Weights of a small multi-label audio tagger.
Model: 4.31M parameters, norm groupnorm, widths [128, 160, 192].
Data: trained on short read English sentences (LibriTTS-R), 60.0 epochs.
Rows from block 6 of a small multi-label audio tagger, named by matrix and row number. Rows with one number belong to one channel. Each number is 500 + 25 x the weight over its row's rms, rounded and kept within 0 to 999. All counts start at 0. Numbers have three digits each.
After each channel's rows are labels from the 100 clips, of 14976, where the channel reaches its highest value: "strongest on" is what is common among them; "loudest band" is the band of the loudest frequency at the time of the peak. Only what is clearly more common there than usual is listed. The data: short read English sentences (LibriTTS-R).
# convs0: first width-9 conv, stride 2 (model.blocks.6.convs.0.weight, 192x160x9, each kernel summed), inputs 0-159
# convs1: second width-9 conv (model.blocks.6.convs.1.weight, 192x192x9, transposed, each kernel summed), outputs 0-95

convs0.87:469442470492483502519496536459569496532492503468476512466492542456506479470499502505489519482531508494495525496476491501506494494478483482491439528467516531461464515497513491485499506488496521492452489518480490487511484508556566470496531476462480491468502486518474500496477517511504530537486442502483491507521474562503457483504504519542513522450454474496504487498487466504533526495511497535459515521551484490520484506486487518501495548530512531472513491484473503474531513474490468
convs1.87:496486518477550509510492477472507501490497493502514496509498503515537507509497501533465522553484481525480471510524520499533520510518480517472496565500469481492495586501492539569534522521488548484516518485481469511487523495479544515529504517472523515500496462516545501559494573541466504532
strongest on: the word "did"; the word "do"; the word "not"
loudest band: 250 to 500 Hz

convs0.190:462514510499512480482503477490511470485489508486464506517521548499481448459507511469528508532513506512464450488558484521522530448519476478479503514513514502490483510510469509497482492492517517556504500480474509481525475433504501496516507503506459506479464478501522468499524476453498482483475567501513524512524485475501521493537523500488468513461525421508474529475540489486496513519524509475521438518509449521546518459494505485480518529533514516513492474506482505507493542488527522
convs1.190:565472537491452494498519497494509522469475469527519476495495443515553486538516481511503544442497468484521472533491507500502476461495519529494502499510509519486488507477476505532472486516500490519493504474506505517505498522440530508512527518507508497556501514478475477471471497487492493498
strongest on: the word "it"; the word "of"
loudest band: 250 to 500 Hz

convs0.39:468509483480490504477504474503500544508489485490488545496519519482548525472530530505484475448496501516488521531488508539539533492491447490494489474531485526473502484511472548517543528515470508491510489493460484500467521537535519448457503512491486511502506481515482494481517457470521519519460493497528538475470507550494532507505525503527480535480441503517504472469504545478478476453487555505470494500525458529535509525466501507512458483494514497513482521517469478542536457511510511
convs1.39:519468519515493483480488501524532529493526510528539569474529521518509493455512518476521516487533491508496500511460491487556530514511480486461517489441574469518502539501495498467436481493498522530484473467454491532510486461485515528499483525472464514506509478528521496493513466466516510510
strongest on: the word "it"
loudest band: 250 to 500 Hz

convs0.3:493525490518514471510504547538521451491461470517471497476547499473517486507455489515473517546483522489532508471510512493508519471489500467516526454527499529498492495516459487499477488513451510518505526505532447484498512548499517474516512540551505465495509526489517519482486532472546494523514460476508527491546552548477487513505450502478501482447476510495499505490489513478481500485541458501531489479490430511526480487483466487479478544505512509500518502528476520531457518508485496
convs1.3:477533502469480473472504505479482479474455484507467472573549574501490507464485500527494491507491509466519511466508507520477500514554490492497484493468511475472487503444465525497521488486459504531535503463475475484481498506504480482489511516500482522504532470489481522508534474533483490546
strongest on: the word "be"
loudest band: 250 to 500 Hz

convs0.79:462492557521468484453551502479448508527494462517548477551509478518532480463496525482508494481483463501526485505491504486513491482469527472509501480504468523496456495521471511488513507459476541502474492498491550532467506504491506490478481499518520522503525488500469470449515502517486508465496458510527508547504549488472492500499497532500562526531526502500463499539511514432549520470512493502474496525505510514470497496516514486463508511500438525495485488488500481548493463503481485
convs1.79:559479523506467486514555497518489499491565547518488525478520508479519499496512485473497464502553482493497506530532534485478458485472485506510502494511453502527488541529493486487506515507495499514457507483545471513491486471469494456505468532448497515500498523452502533494491514493490530501
strongest on: the word "that"; the word "is"
loudest band: 500 to 1000 Hz

convs0.1:542479525487485475491489505479525495480528480522476480529514520464504514507491485504478493487479495497523561555511505515494479527488498495510474474564544555491525496530452474525486509516541495524519535485492562522480530485487492569452484510488470456509503454510466499525466482478470493494457502514501504527465525522483521511511514515528520504523488470483464492480487514493498470479506493492503492508453465461517519526534463492464511550492493497503490434497517474479535527510492491
convs1.1:499541497487503530519503527493473504530553526482509528544456486523498544486509462492473515475479519509548528510515491436512547486487507509451501515511534490501507509513492495478475529461489493512502483505474514502500510485477471492523543451489522474480514507509479486516479480494506469502
strongest on: the word "will"
loudest band: 250 to 500 Hz

convs0.89:482502456464485503564526447506504512512478515501456521484507544447514531498465501531535504500473477506485506478500477517524475475445480499565521485483519491485511481485487465520511469509522482505517526474493533467505511505551509492507470514514540507518503449486493500529488518504505465493539469460492456500504503514524493474498464478485549517449548506491540459456505531491509512484472497530544467497501496460507459506518516489539506511489502497540530508494460493486484504527464495
convs1.89:521508466493522537534500498496493474543497496504541504557473501543466477476507482494533502513471510470493482472529488518529546483517498555538485499539488512446454497519438529498504494561492515465512500471482494524507452490513467525479457496466509491493487512497485494468501471512500480503
strongest on: the word "be"; the word "would"; the word "been"
loudest band: 250 to 500 Hz

convs0.11:512498473534507514477486492479487504491517497514467522463487458491467500442496521486473492479487540534500471513513515469502519522520492478512476529477482478530517479519493466491420530497431528544553470492524475484501496476495515490482503527509514486495522543472489458482456512475485512464485500522482525493514497479473528549495579490503563526505465500513498492504509508526516474530465533480521474502515491509504480503457495491463512511497479528512489497495531550472458474513477525
convs1.11:506476540551487523554510496487480495546437488510446481515504514523538525501526511519514498505480478491546455474518451506485496492527515535515504494475512492553452476504533491499483485505472492509475517502481463552500495459513446486501503512524525527446496532487512506499464503514472489498
strongest on: the word "why"
loudest band: 500 to 1000 Hz

convs0.108:489482504479539532496508524473532495469534501496472488477446440474468486479496509483485528537507537470501463470461505514515464450487459489488478513487515499480493467519471499461476492506514459524497506480515514526557510489502487505466514474487482532513492501538474527503549540461439539481520497507511471502520540502505505480501482515500512472484487524505485551530511458514502491515563559475498534500488502477495495480513498479534511521494494527530497484454470506526506513547534478
convs1.108:503473496510524520520474529529510503550491506503524528524514464509507492519500460530508473510531525567483520511479527532487473494506493489537505509544464491516525522522502517510502508482510496520480497498532506529487526551491518531542506491525463457500516490505517501522496510507464488518
strongest on: the word "be"
loudest band: 250 to 500 Hz

convs0.120:494502482480555506481486494546482523515464497472525507464486517466483470478510495516490496501487497480489558508514453497479537468448512465525508512532510537495538526488463497509531458472532484528507531564550463501501523519509455516519484501526524487482484513524524512453501495490462515513472490505490444447474503531500493476465473512493478488473481527548534514481509522467504494464476493516531528474532486469505472500507541484518485470510531491473520476499536488505521528485461498
convs1.120:474482470510474454546526521496507496511470484526484481508517540447511477477508522505544461518532514498505510509552470477443507517518469477487498466470507523500473477526476512514494567494515472488527516508546482498471474541462518533524493512509528572479519478518510529473525547491481513524
strongest on: the word "a"; the word "make"; the word "like"
loudest band: 250 to 500 Hz

convs0.128:463467470520548521470527486489472504509469454521511539517515492481449490487512505515449511535495505508449489491479520522505452453504464482470480512497505508495455518495485467490527513510530506471510486521526484500492504488491474525517442524481462491532501546504523481538545491545488474494520524475504507532474513505492486532510514502511515518553486476484483543489529481454502514507478530487509501483503492508482475496497461520465521486486479569494485495515455486456523534480475439
convs1.128:476485485517464500496516505481542512489571533489515501468476474515492539488502478490519474511498519476500580534559508520462470523527501525454515501495484511557487542493460483530553476497510462503488478495536511520512496491501491503528511543542530491515469454491501496488467504512551515517
strongest on: the word "right"; the word "cried"
loudest band: 500 to 1000 Hz

convs0.175:472478494482505508513529539459500508512430524478478511525500529499551522520514481512509495462507510490490494495482493506509504470484471517484489460496506489510505500483441483540512504478496532488517498527514518522472569529542508449500494495513536534497500511472490505468509502500499506509489480480460485511491510541488510465506486492513492509482545562496481482528506520588501491484478528467574498551497496483512471507464496539441477501457475485464476525483484508515483484471493488
convs1.175:501525473526493489497498537492519516464542455525516492509536523545481508505563507496539461500461477492458491493429525537504503493480506474513481465502481502496495529497510473473524511514494496467492492437478491523497472523517470525485483566475490490525470498532461518450449506527506487481
strongest on: the word "go"
loudest band: 500 to 1000 Hz

convs0.92:492531522508488535483494489463463522477481466494533503498480481472497489513483465527485486495505487470502533522501495540489478482450483524459489494466518528469483511462463512484513474543516515494493477503464513501526494500501464490512487505510541543548480504513548486513501494486519488461495490478503490459492526529524487529501483541550504526496476523534478516450521469457535509538475489519584498510529476485529464565545477490449517488522524471489480498496504496485481464503501482
convs1.92:500480542510533513551506494509545530487494455504473527522496523513476487518502489510459503484493540554483564535489467522507522487477511483525510497539495514593468477475467517492510530528501494473518541472441526487474538490509506493515488471503466485502478473527496494497513517508485514483
strongest on: the word "had"
loudest band: 500 to 1000 Hz

convs0.85:486498489522507535512484489568503499521504522518497493491503503433484500461550473506492515484480477467428490508495491502519483545495480509485451512513467527548485540463494484503497510509425486509459499536497425478512524466508489502533512489493518564489470472507525477481488500485522483484508524502520446466492501487492514476522499479501476496484529534514498518519458507516542506497527538529555458487513527457504472495488485496487496510506478483510506473529491505518539513489520496
convs1.85:530492478488525483472479491492487477516493502449491469495510475494473526522451523506496494496486483509463502508496452494524554528449446483439503546518525500442493496539499508458509502495499506510492499525502489469542496505472511503510506502465481486511465482470501510461512475486521494525
strongest on: the word "have"; the word "you"
loudest band: 500 to 1000 Hz

convs0.157:489497522493491527487496508511506519473533471572504507495508524462470490520477528488509500534511559486485490497487488505459461451563483487493517514561471528485552531504489495505508497486495487516525470499510472534534525547491529487454496511540501540457470479478461491486472519460484519492485473537482493498495491441515511527492510489524500525507485451483533491502504485510527512481504522484501520504501507512494487493531495452412470495508487496455482491497512539516526531508470484
convs1.157:497485498430463547525506514495504451551496532459476520492532456490505507485536452508494498488499497520491494490541498509507461488485523475510459599498506508505461524511482496514494488480500483493510453526505533500516505464475484526520507497539481488490540499519492510477463478479447489527
strongest on: the word "you"; the word "do"; the word "did"
loudest band: 250 to 500 Hz

convs0.114:532484517496496526507464517526497504497479484497470508500475476506489530486555508508505448539461497529526455468514468504493504493546485506474499505456470519504513480488494453488527543464482517499481513461531501577562498477476468485467492511504503454493486493474463506496492498479502543499522516538516468511510491486493525506543538487505475482468497508511508451524506506493481498516532535462472483490502496578504543479487512499497497483493522546505500516485485513525501512481574536
convs1.114:500467506552478467471522505516475504504489510511472476526533501560481466490545510556502446552499488483488470512513494521522498520510480500502506473481539503470492510488494505487505501539488487506509506500462549509494508467497525484508542473517502508490474549502483485504533471479480495498
strongest on: the word "you"
loudest band: 250 to 500 Hz

convs0.131:475487489532509507544537505520490475448566516483496501470483498509518437453495508486521490520485515502532496504531498494525483538441471509511453494500520541477524525564485437571503490502483480496489521516492471487502500537527525493474520469488480507483494460531506462526470463488463493486526481501477495490454496485489546496534497496550471514495522499505490480505536495490495491466496482532505481505532478518498484476465498518514497446465496516526495523520486467471489511464498515
convs1.131:511440487472488505516500511508489537487483488537474520494533520564478483511525495526479506455502450495559515496505507514502483501473511498498492470490543476516522535509481501527497525504505448537493532521503511494520476488476505545543511540492524463478497516481495465495495484501472532543
strongest on: the word "little"
loudest band: 250 to 500 Hz

convs0.153:510494500472479459533476492470512490474510512510509517506505457497478509496482475476481545495492464468487503489459519524495468496512482447491481528482502501501505447497457474513542488492560466498474507556495478516508529498535510509480507461523512490452490511487505513492467521489497436589499497484466528514478515496492445487512491504514541481489545528513530514468462513509475529478506519496502506522503536500515534450460493535513492482533485531502480522487460482504544469511498476
convs1.153:500519508472426470539481499490471520498454510486517528486478497478491496501496474497523496498479468512483458498438516513473480518530480493525505516511527481460478563482526453495535509512473502485538452509524439531521534453505488469489528483474553503487492496486500464577487490450509500484
strongest on: the word "never"; the word "i"
loudest band: 250 to 500 Hz

convs0.185:506524491496500484491511462526530511509508512491473525505499492502442516499483436526494495495454518483463498518527488503495465485504474488472508493465514472509499499473400510516501506497488506459491451479509502498493512479541485537505470514519508479505546512500533482490475482489533494515528557506435519504462533499506498535499511503510505487490448479521502514514582530554502523472506537501498499478516499487525487492513504547512491529479536468483499538528496486539476506450531503
convs1.185:489530509471485499511493477495537496513467512489508478451514453522480498505486489484531509547508500499515488435551467495529453466492494512505469490439560514483471503489540502501552499497491511517503498492469481443458500489519505488501489496461473471503464494555498512492487458523494526489
strongest on: the word "a"
loudest band: 250 to 500 Hz

convs0.150:429464474475485495486498497507486511491465517468566479516507532490494445481475491518514502500475549509516506484516471522505508480472495536491460497517508528487514487486508527491501512465515450526502521494473534517509494511494554533460489527506510505483455502536450517509514539486501539498488537460506525511475498508506505495514512493529514500446533428515511526463526466501519473469531541480550486470458462516508495469467504490475477459502473495503503503467522483500519519467485510
convs1.150:525489511472539467537504521486523474486507490474520490552491475536538464540487489495513534491498491513515500497477503496544501506517514490474473461505489471486486533509470506521478571510489520543478506493543492527503510487506571491493518507557511483538479481471499500540500518477518480520
strongest on: the word "them"
loudest band: 250 to 500 Hz

convs0.5:481549487517475526507459486491488496542530486547508513458500465475529528492509506478465480463520560500470514486490459508497490447480491491511512466502477487500503504492446534542508491502529481501504474495434472489518550472476515490524531522501513523508520500522513480479499517511489540537500516456476529515474489473510523512525527521538509496516478512512543518484520510515516520504487551467479531502473479498455520534496471514492480523461497470533476513475530474540449523518519456
convs1.5:542527499443515537517511516562496524515527523468460487502520508490502524540495483492506508549514472497478532501501473486461506459540532511448513503456505444489507495508516459514504511483531474501525506521488486474465480494494501469507529562529520528501533467510547562534512505492494489471
strongest on: the word "that"; the word "know"; the word "is"
loudest band: 500 to 1000 Hz

convs0.166:509480485506445522551491453494471483534467488495486478504486486504506485495495472536517531511476496513556491530507494534464550519461490472524480526510502449480506491515514430545476518518504472443507494502516501523536469458464503510529530509485463522474486476473475467516534518514478483487491468498489522488499519511508533472520486483571488496485525485491505521528481509468521503455465485515495475496541492506502516451490460530504511541531524488500493536485469499502535504466473505
convs1.166:517510481504531484484482500469470481484502500503472512559504493504523485484571484493515479494470487480537503540513483497458520483505523481515511482503546524453500491525530497510523496484507489493527467496491532474508478489495497498493489490510545485538498483494536488492512479489585486493
strongest on: the word "do"
loudest band: 250 to 500 Hz

convs0.56:468535492449484482501513559482452521444563454491491518534493477514467508498526461485471504484516537485497437493462471522509499475496531499479484486508484499524489493496491480518490493461496505516515507521479506507524507562518496500489499510522496512476495513485501474538508458504498496512491481483502543477485514564493525428485512520487464488497550496487524548487523521481483526479482507492507490502467479491469499515493469533527577500476486499518512498510507494525491497425509493
convs1.56:505493533526547464551506523527474533473473497523501527531488527550488468497543491524500491529474494449547513509528523497493479538509506508502494520516510545450502503530540530500496517478479550514509478486487494499493495586494529493471502523534475481516542512510462470508541464495489446464
strongest on: the word "see"; the word "you"
loudest band: 250 to 500 Hz

convs0.35:501513494495496458514508438496492498519484478510514507493471513472546499467522482457473503466470499513505470502488485490499517418487464513518481460456505499489507484553503485497512495480516522526464468495474466523488493511484514530502520489503523543499525512505506514497499514497479541541509459494478484519533514517530562496519523530512542544500499487436515446489549522492519494547496476502508483514539488494518565501513510484481512452487492511491458512448496519494485471489488454
convs1.35:481476498502506528509515482535541472484497499554480480509487490504497467465475505475532515537484529507535508527517503502520463473441497498506501507517537508533473505559486515484479514508474515494557538503478482486483518504486550527486457516465512521516470507465515533525545512538503569537
strongest on: the word "they"
loudest band: 250 to 500 Hz

convs0.151:524507527474500577513523523540490521500518456471514523496486529500498488506466479474464482444547534470457492443554482525489486492473501479532467499538463510470472493511475513515492506549490554527492514479491484467538487453494495497470502496479493531519498525509495527493495543486477481508499489547461495501498471548479510501519521566528474511500511462518521511484492525512527490451495502502477493496522513477515487494520493482514471491472464472496511514518481524486499436482510490
convs1.151:490534505476522498550491485521465497549555488486542488504517431512545522525530514526476534465498508487528516540472493534505506501496505517491508491474494520482475497486514487502519520497488502475499493455483507515469522534504512516504495482480515480489496561508446490512521508508524501518
strongest on: the word "what"; the word "one"
loudest band: 500 to 1000 Hz

convs0.66:473452510532418480521511504542483476558510502481463485492498508499496495521494477490524483491533501496541482524516549492447498509457458506475504524489539466477515505527470502510501470496491453504492500482508488493499511471502486499522506497537468534508512525506449499492521483467488484475484495494450476498461581507537516456524492518501494497486485448514507525485530462529472522527486493489454477470523513476497530514505549484528500518487520467488507530496516492494529483453518472
convs1.66:481458484520490466494471526523469465496531477488549489455494515483527517493463481476478504479478492475503464494562532460484525512500491518509523484493458525505512518492482520470528502527503498475505493496504503497494520516498491499555449543541508459479462445470526506494519518508478483465
strongest on: the word "think"; the word "do"
loudest band: 250 to 500 Hz

convs0.165:465542478521440496495442480512466484486481471521519509496494494486454490473473487527490490466517511520518446504493481493506483461466521515468511489516488502517512510543475523484487498534533486465452501500498495522547465479457496492500510498511441494515508434503508473484521491500503514506488462524481501529467492490512504523484502521517522474516485531493548515518511517525475526497489514484494489504491509526495520517496453490550579496491528484505566486504452471560519493488536478
convs1.165:500483455467557502486503467521549503528440504532506519463499489516511502453463487541519518512528507468542461483497536536504473489511503520522521541502497527492533487560464442498492495508491519462507519470459463470487532525502460500503553475532496507482509514515519467518516470515526466499
strongest on: the word "see"
loudest band: 250 to 500 Hz

convs0.37:450488525485499523495559501493490471484464488485485491452501471510487482488506471481513485453447489474467473518463519523503476423481519482514530503543459506477524515498486472506552508545542524495521483510495483487510510521457474506489557482522509540540490533508487486512496524497494486463491518482504517538534531488481538488522520508501470479501570474514474481516531487435531494471483489464519526523523489459500553507492486477502498495508524496492481513497510483495490491467498500
convs1.37:476504475501530503507470499522573491476572471497519537498500481490526485485501472505524492481475496532531504507511483509473524520476568494489507502492492489569548492489515465483522486509490492494551475479490490513490491504487537508511476541480483468542489489492510524501506476452476526497
strongest on: the word "cried"
loudest band: 500 to 1000 Hz

convs0.29:460533504479510508499484536494470500489530544517549502443475510457498512499500472516512504487469536505471480497514526484494487464569540483508485476508499464541518510533507475469466517483469492533485485505516494506541522559533473498500525530517485481532498525497500491569521437499518480492493445535524506514469527516503530516515499464496486435471513484471540467520480503472513466523499479478466479532516487508495522487496478482488511531523483501446496500494507504503530478475489492
convs1.29:510517509528473448442518484508515523472483541519507484508453478516448505455476519508514523514570513482503536521490512495513515531501531512513526502494501561464521499511535512535501451480494516458528505524496526482480499483515534569500531482485527494492566461515522523486547508543512521494
strongest on: the word "she"
loudest band: 250 to 500 Hz

convs0.80:492536495485493543493536439482503487525505524518475523457466462448524469508469500520539443487536484493501481502515477492507468503502486487519506508449500513500512484478526497512481484531458504482525492492537514477482443526480453477458481493501507499451504521518478494511515504492432513514497503508540532510492480524504504505511491586480477488488489464556500490521503478472506522490498477537536499521499490516464528486512521489488536483457507427534496525504514507516515512497510516
convs1.80:478494517507497494523448503481498502480504481509493508494481469463506488493518480489483479508477517519513484504505475440460518488533504493550488452510512513530508471454522446462479490513483521487566535485519530513485525516466487483527490509501473521555529495496466549524513547531513488570
strongest on: the word "she"
loudest band: 500 to 1000 Hz

convs0.105:465503512518561511480502457499499497485555501487443477485527491469479538477489485518489514501500527503500466520489506527470490469459544467491458504483545493494503484492494514510510491491487421483514511488486524489526497489491502483485534482542506507528544522456501525526523525482509504494520496516521538521530508490494490502523540524529463512523463525498547506491527531481447520510493546531465485464535476509509441520491506496417513514526478512506489474526518468527485494498501492
convs1.105:482500470514527507493481471463518492480505484509428460478519512523535528498474482530501477528502486519516515487503492495539474496566576471504492507470492481547450505489519515513498513475523506534500473481502491511537463512467504505484516504535482482499511518523512502472459485509494574508
strongest on: the word "the"
loudest band: 250 to 500 Hz

convs0.104:492551481504517534493495537464531501464473489489479480447515563506450496446513522489480547494500520458516477493480514499485492482511511457522451516475472504510475489484520505532494489524452483494455492496497483528523536508566499530516501474490539503533488514493509510518514492472535492521498501533485481505480527481472465525499478470505500482486492522458522518467555515463511564495497485471510458533527463512500481465491483473467519491496474541484500477475500534539482486503509499
convs1.104:511480449513514484457447499533500514537497480488523488485499515505495507527484448507472530503483536501532522502481485483536523507481491525528497524450515490517482509541508518494460506514495484480475462488503454525486535502490469505503471515528509506497472493511508515561501510530488484528
strongest on: the word "did"
loudest band: 250 to 500 Hz

convs0.84:484469521518529530486509521500450488489469475482524506455482469516492500496487504493497523495477468441550509474486513503443531499446494460502495568492504456489557513504489505511543436514471495544491495490531567509489488524519494486516517511538486516521493487443515485488489487510509508562484483460501498525515525542492489565547513507519501503481482511526497510509504513524512483517488488519467522528486514485485501534462514480481490494454464499505511501491491494510449523506503498
convs1.84:511508491474520473546515438506483501490518459511499492526493491482506469466521500462496490486440512529525533538480492475490520519520428521534514527458507489504487513453519523515501470516485462501511488492502504512498503466517496494521502488488448493505501487508494536503439500499511479561
strongest on: the word "it's"
loudest band: 4000 to 8000 Hz

convs0.179:565474520469458534539470473508502492498517507527518511524500510483467500503543503518468498472502524516486484485509505502504497483523495494520508442534517499492535478503468514470473546493510491492496470493507478466495521473503516465513526529468540473495456567485455499549497483435484526532519514500496468476510475498527461524529539511482488532490566456505484487505510486509499542487490452487482489488514491541475510549487488485506524487465477478513493491495497547516453486495483466
convs1.179:504478495468503545565493487515430517505514540501477507484552494496512489503488508524479539529527514476483497499484461490515477519499499496501503489503482490520497489507531480493496453501467466517536509589502515499508540473493508462540486547485500531465513517496532492469529473484520562513
strongest on: the word "yes"
loudest band: 250 to 500 Hz; 500 to 1000 Hz

convs0.60:496466496520496554513479499456468508512510483494495518493499547495498473510473473487508522491580512503483496482468478522501500526473498495478471516457489532491498514531481510517532518470542483531503493538492500562500457509474445529482512502504493507548484462511519489515501485473515503479492510492481467473486523515552533488507502533498439516491461456470515500510455479499506516494486497491528509476478489498515504483517484509517520507490459399476515533548495498535482530477482521
convs1.60:523517498544532530466495494500505496489521514498473566500489554530498510494549556494529467493488481531500564467506534486557541496521540487500548502494514482486512504535510471530473456493509511524506480492517466496527515463507509484492534496518560504478499504463465508500539528516523501475
strongest on: the word "what"
loudest band: 250 to 500 Hz

convs0.31:504477492511476470475480550434511512520530491507522513442474491495488458465495507508476511503575510495481451550469505525490472507543516482466455513494510508540505485507498496474505530464502503517482491448482468502492458443557460478496489445524486520492489525490517495486527480543489521533529453543516494523471517530516511515503513556507471519509509496511497503523511487508499485479505482486481491542485488497533532528478466491516468503508506479506497496527482522511479501502521448
convs1.31:487500501454538487504462514499452485515440454512464543527498535483520522532496483499515511497517475490536513512440508462518458512509508499553508479538502501502514522502505481562497444523508481490483522492513544494510520488490497492493471516511525521488530508489466488509524487493545527488
strongest on: the word "have"
loudest band: 250 to 500 Hz

convs0.112:529468512455480507486538512532479516521488496437485517529498508481478487511465531470467527445508521516492512492522549523487450439457490448499494498519512525469518518475497544485539473522502513486552510489481522465528492455514483476508473502479521499471467478484480516482514520453473507528470525503506525495493466512458509488530486523512548503489450502469487485539482508457481505489531519477500478512507514495508540525513534538506523495474494477508523528467509482506492507546530472
convs1.112:506472525531527539504514497496475477462519484481504512493506443494498486529522479490515488493459567445509506481487518481492536482496528500530466480499506493511510531516519504520515488511538470541521502486553509483517520494515487491523531511524483528488491512518497491493500520492529466529
strongest on: the word "they"; the word "we"
loudest band: 250 to 500 Hz

convs0.103:445497513527509496496495490505490486512504501506516463532479502574457505494495528479491490520492477466459467496478486511478469510502498510490467524522521520527488532506498504505501533503538476475511525495475478463451470475483482496485558532506498496486489508442487512497482509512461507525529488507477537494463499485521484510508508495493510509477478534474495487521541457492415509518484507525508494490480436524526514544473468523545491449530506490438531516523488489529499530503527457
convs1.103:456473480517506482457512479469440498514508465540483489490505465524482512494466537478500465503523465502513482446521459527526462506511581500472543506482492489510497507478434515518514498481502468500511505483475523483488501455505486463500471468504492481515519501505524499506480496506494484528
strongest on: the word "the"
loudest band: 250 to 500 Hz

convs0.57:519498500493489467506502484479445489517498489486494470485515510448526492447512504525464418490490508496513503483493484514465448490442453468534513537538495515505497495487449487492516510509483504537511477514507530456514466516463566494524431508523480526457470515489481492532530497524488474519489552499509475516514515513499458545495496512490539500492476490512494492553458489517455510509519521477500498473487517491526520531497499513473510491471521477532508475513491476494473491496502538
convs1.57:523461491490475464460575523511462484499544485481479507492499486573544512466461478482498501476491515476505471495512490514494518531498480460454508438511497502533497455525518476478497498539540473476551488502497505506529558481498527500478523479486513470510443479487491514505479523492479461508
strongest on: the word "it"; the word "was"
loudest band: 4000 to 8000 Hz

convs0.122:474516477478450500528506448502524551509469487448492488465476484474492490480498505508509481528507448481497479526463512479510493488506513523479479533475496535533504502542510535526523489494483441519502479500486540521491487460513483495485465485502464507490468470503462552513490487507545496519504525505479504464522492500480538564480475507553500475495517498526509466518538509525511501511505522488513487454505475501496461503483491490528474506476483514534487464512577544491504499558465511
convs1.122:509476504501529481486512511497496470563548497504495464574490488466482474542517459512522524500462475468496513508520483494543464445502477492479535533513458517520483504514499501502456538496485485503508534510503486472501496483480527526544523486492500478514500452499500473498493502504482494560
strongest on: the word "be"
loudest band: 250 to 500 Hz

convs0.59:487452446499509488538539513509519515469540464505445480490501476429470490479508493507493519478488461483485507454441547477511494516543457482474483502541525510476489488475509505560490460534477498502498486480488562530506519507497527508476476491479509512524464514508505487542488540508455464485505506532497463530496497519502489525525493514485439517505489493491496506512538485511508475501550485463535503494502511497485508479462489525521506522499479476494555513496471474522474496517482518
convs1.59:480494535492538476491516463512504492484496474481527567487525463504457506548491512487463506521522505498497506486517532495491484479510510513495512532484465533515489508506481512538488486523520487478498514513513476522483488468501550512440494524521487493503543510489510521494508497514477469471
strongest on: the word "go"
loudest band: 250 to 500 Hz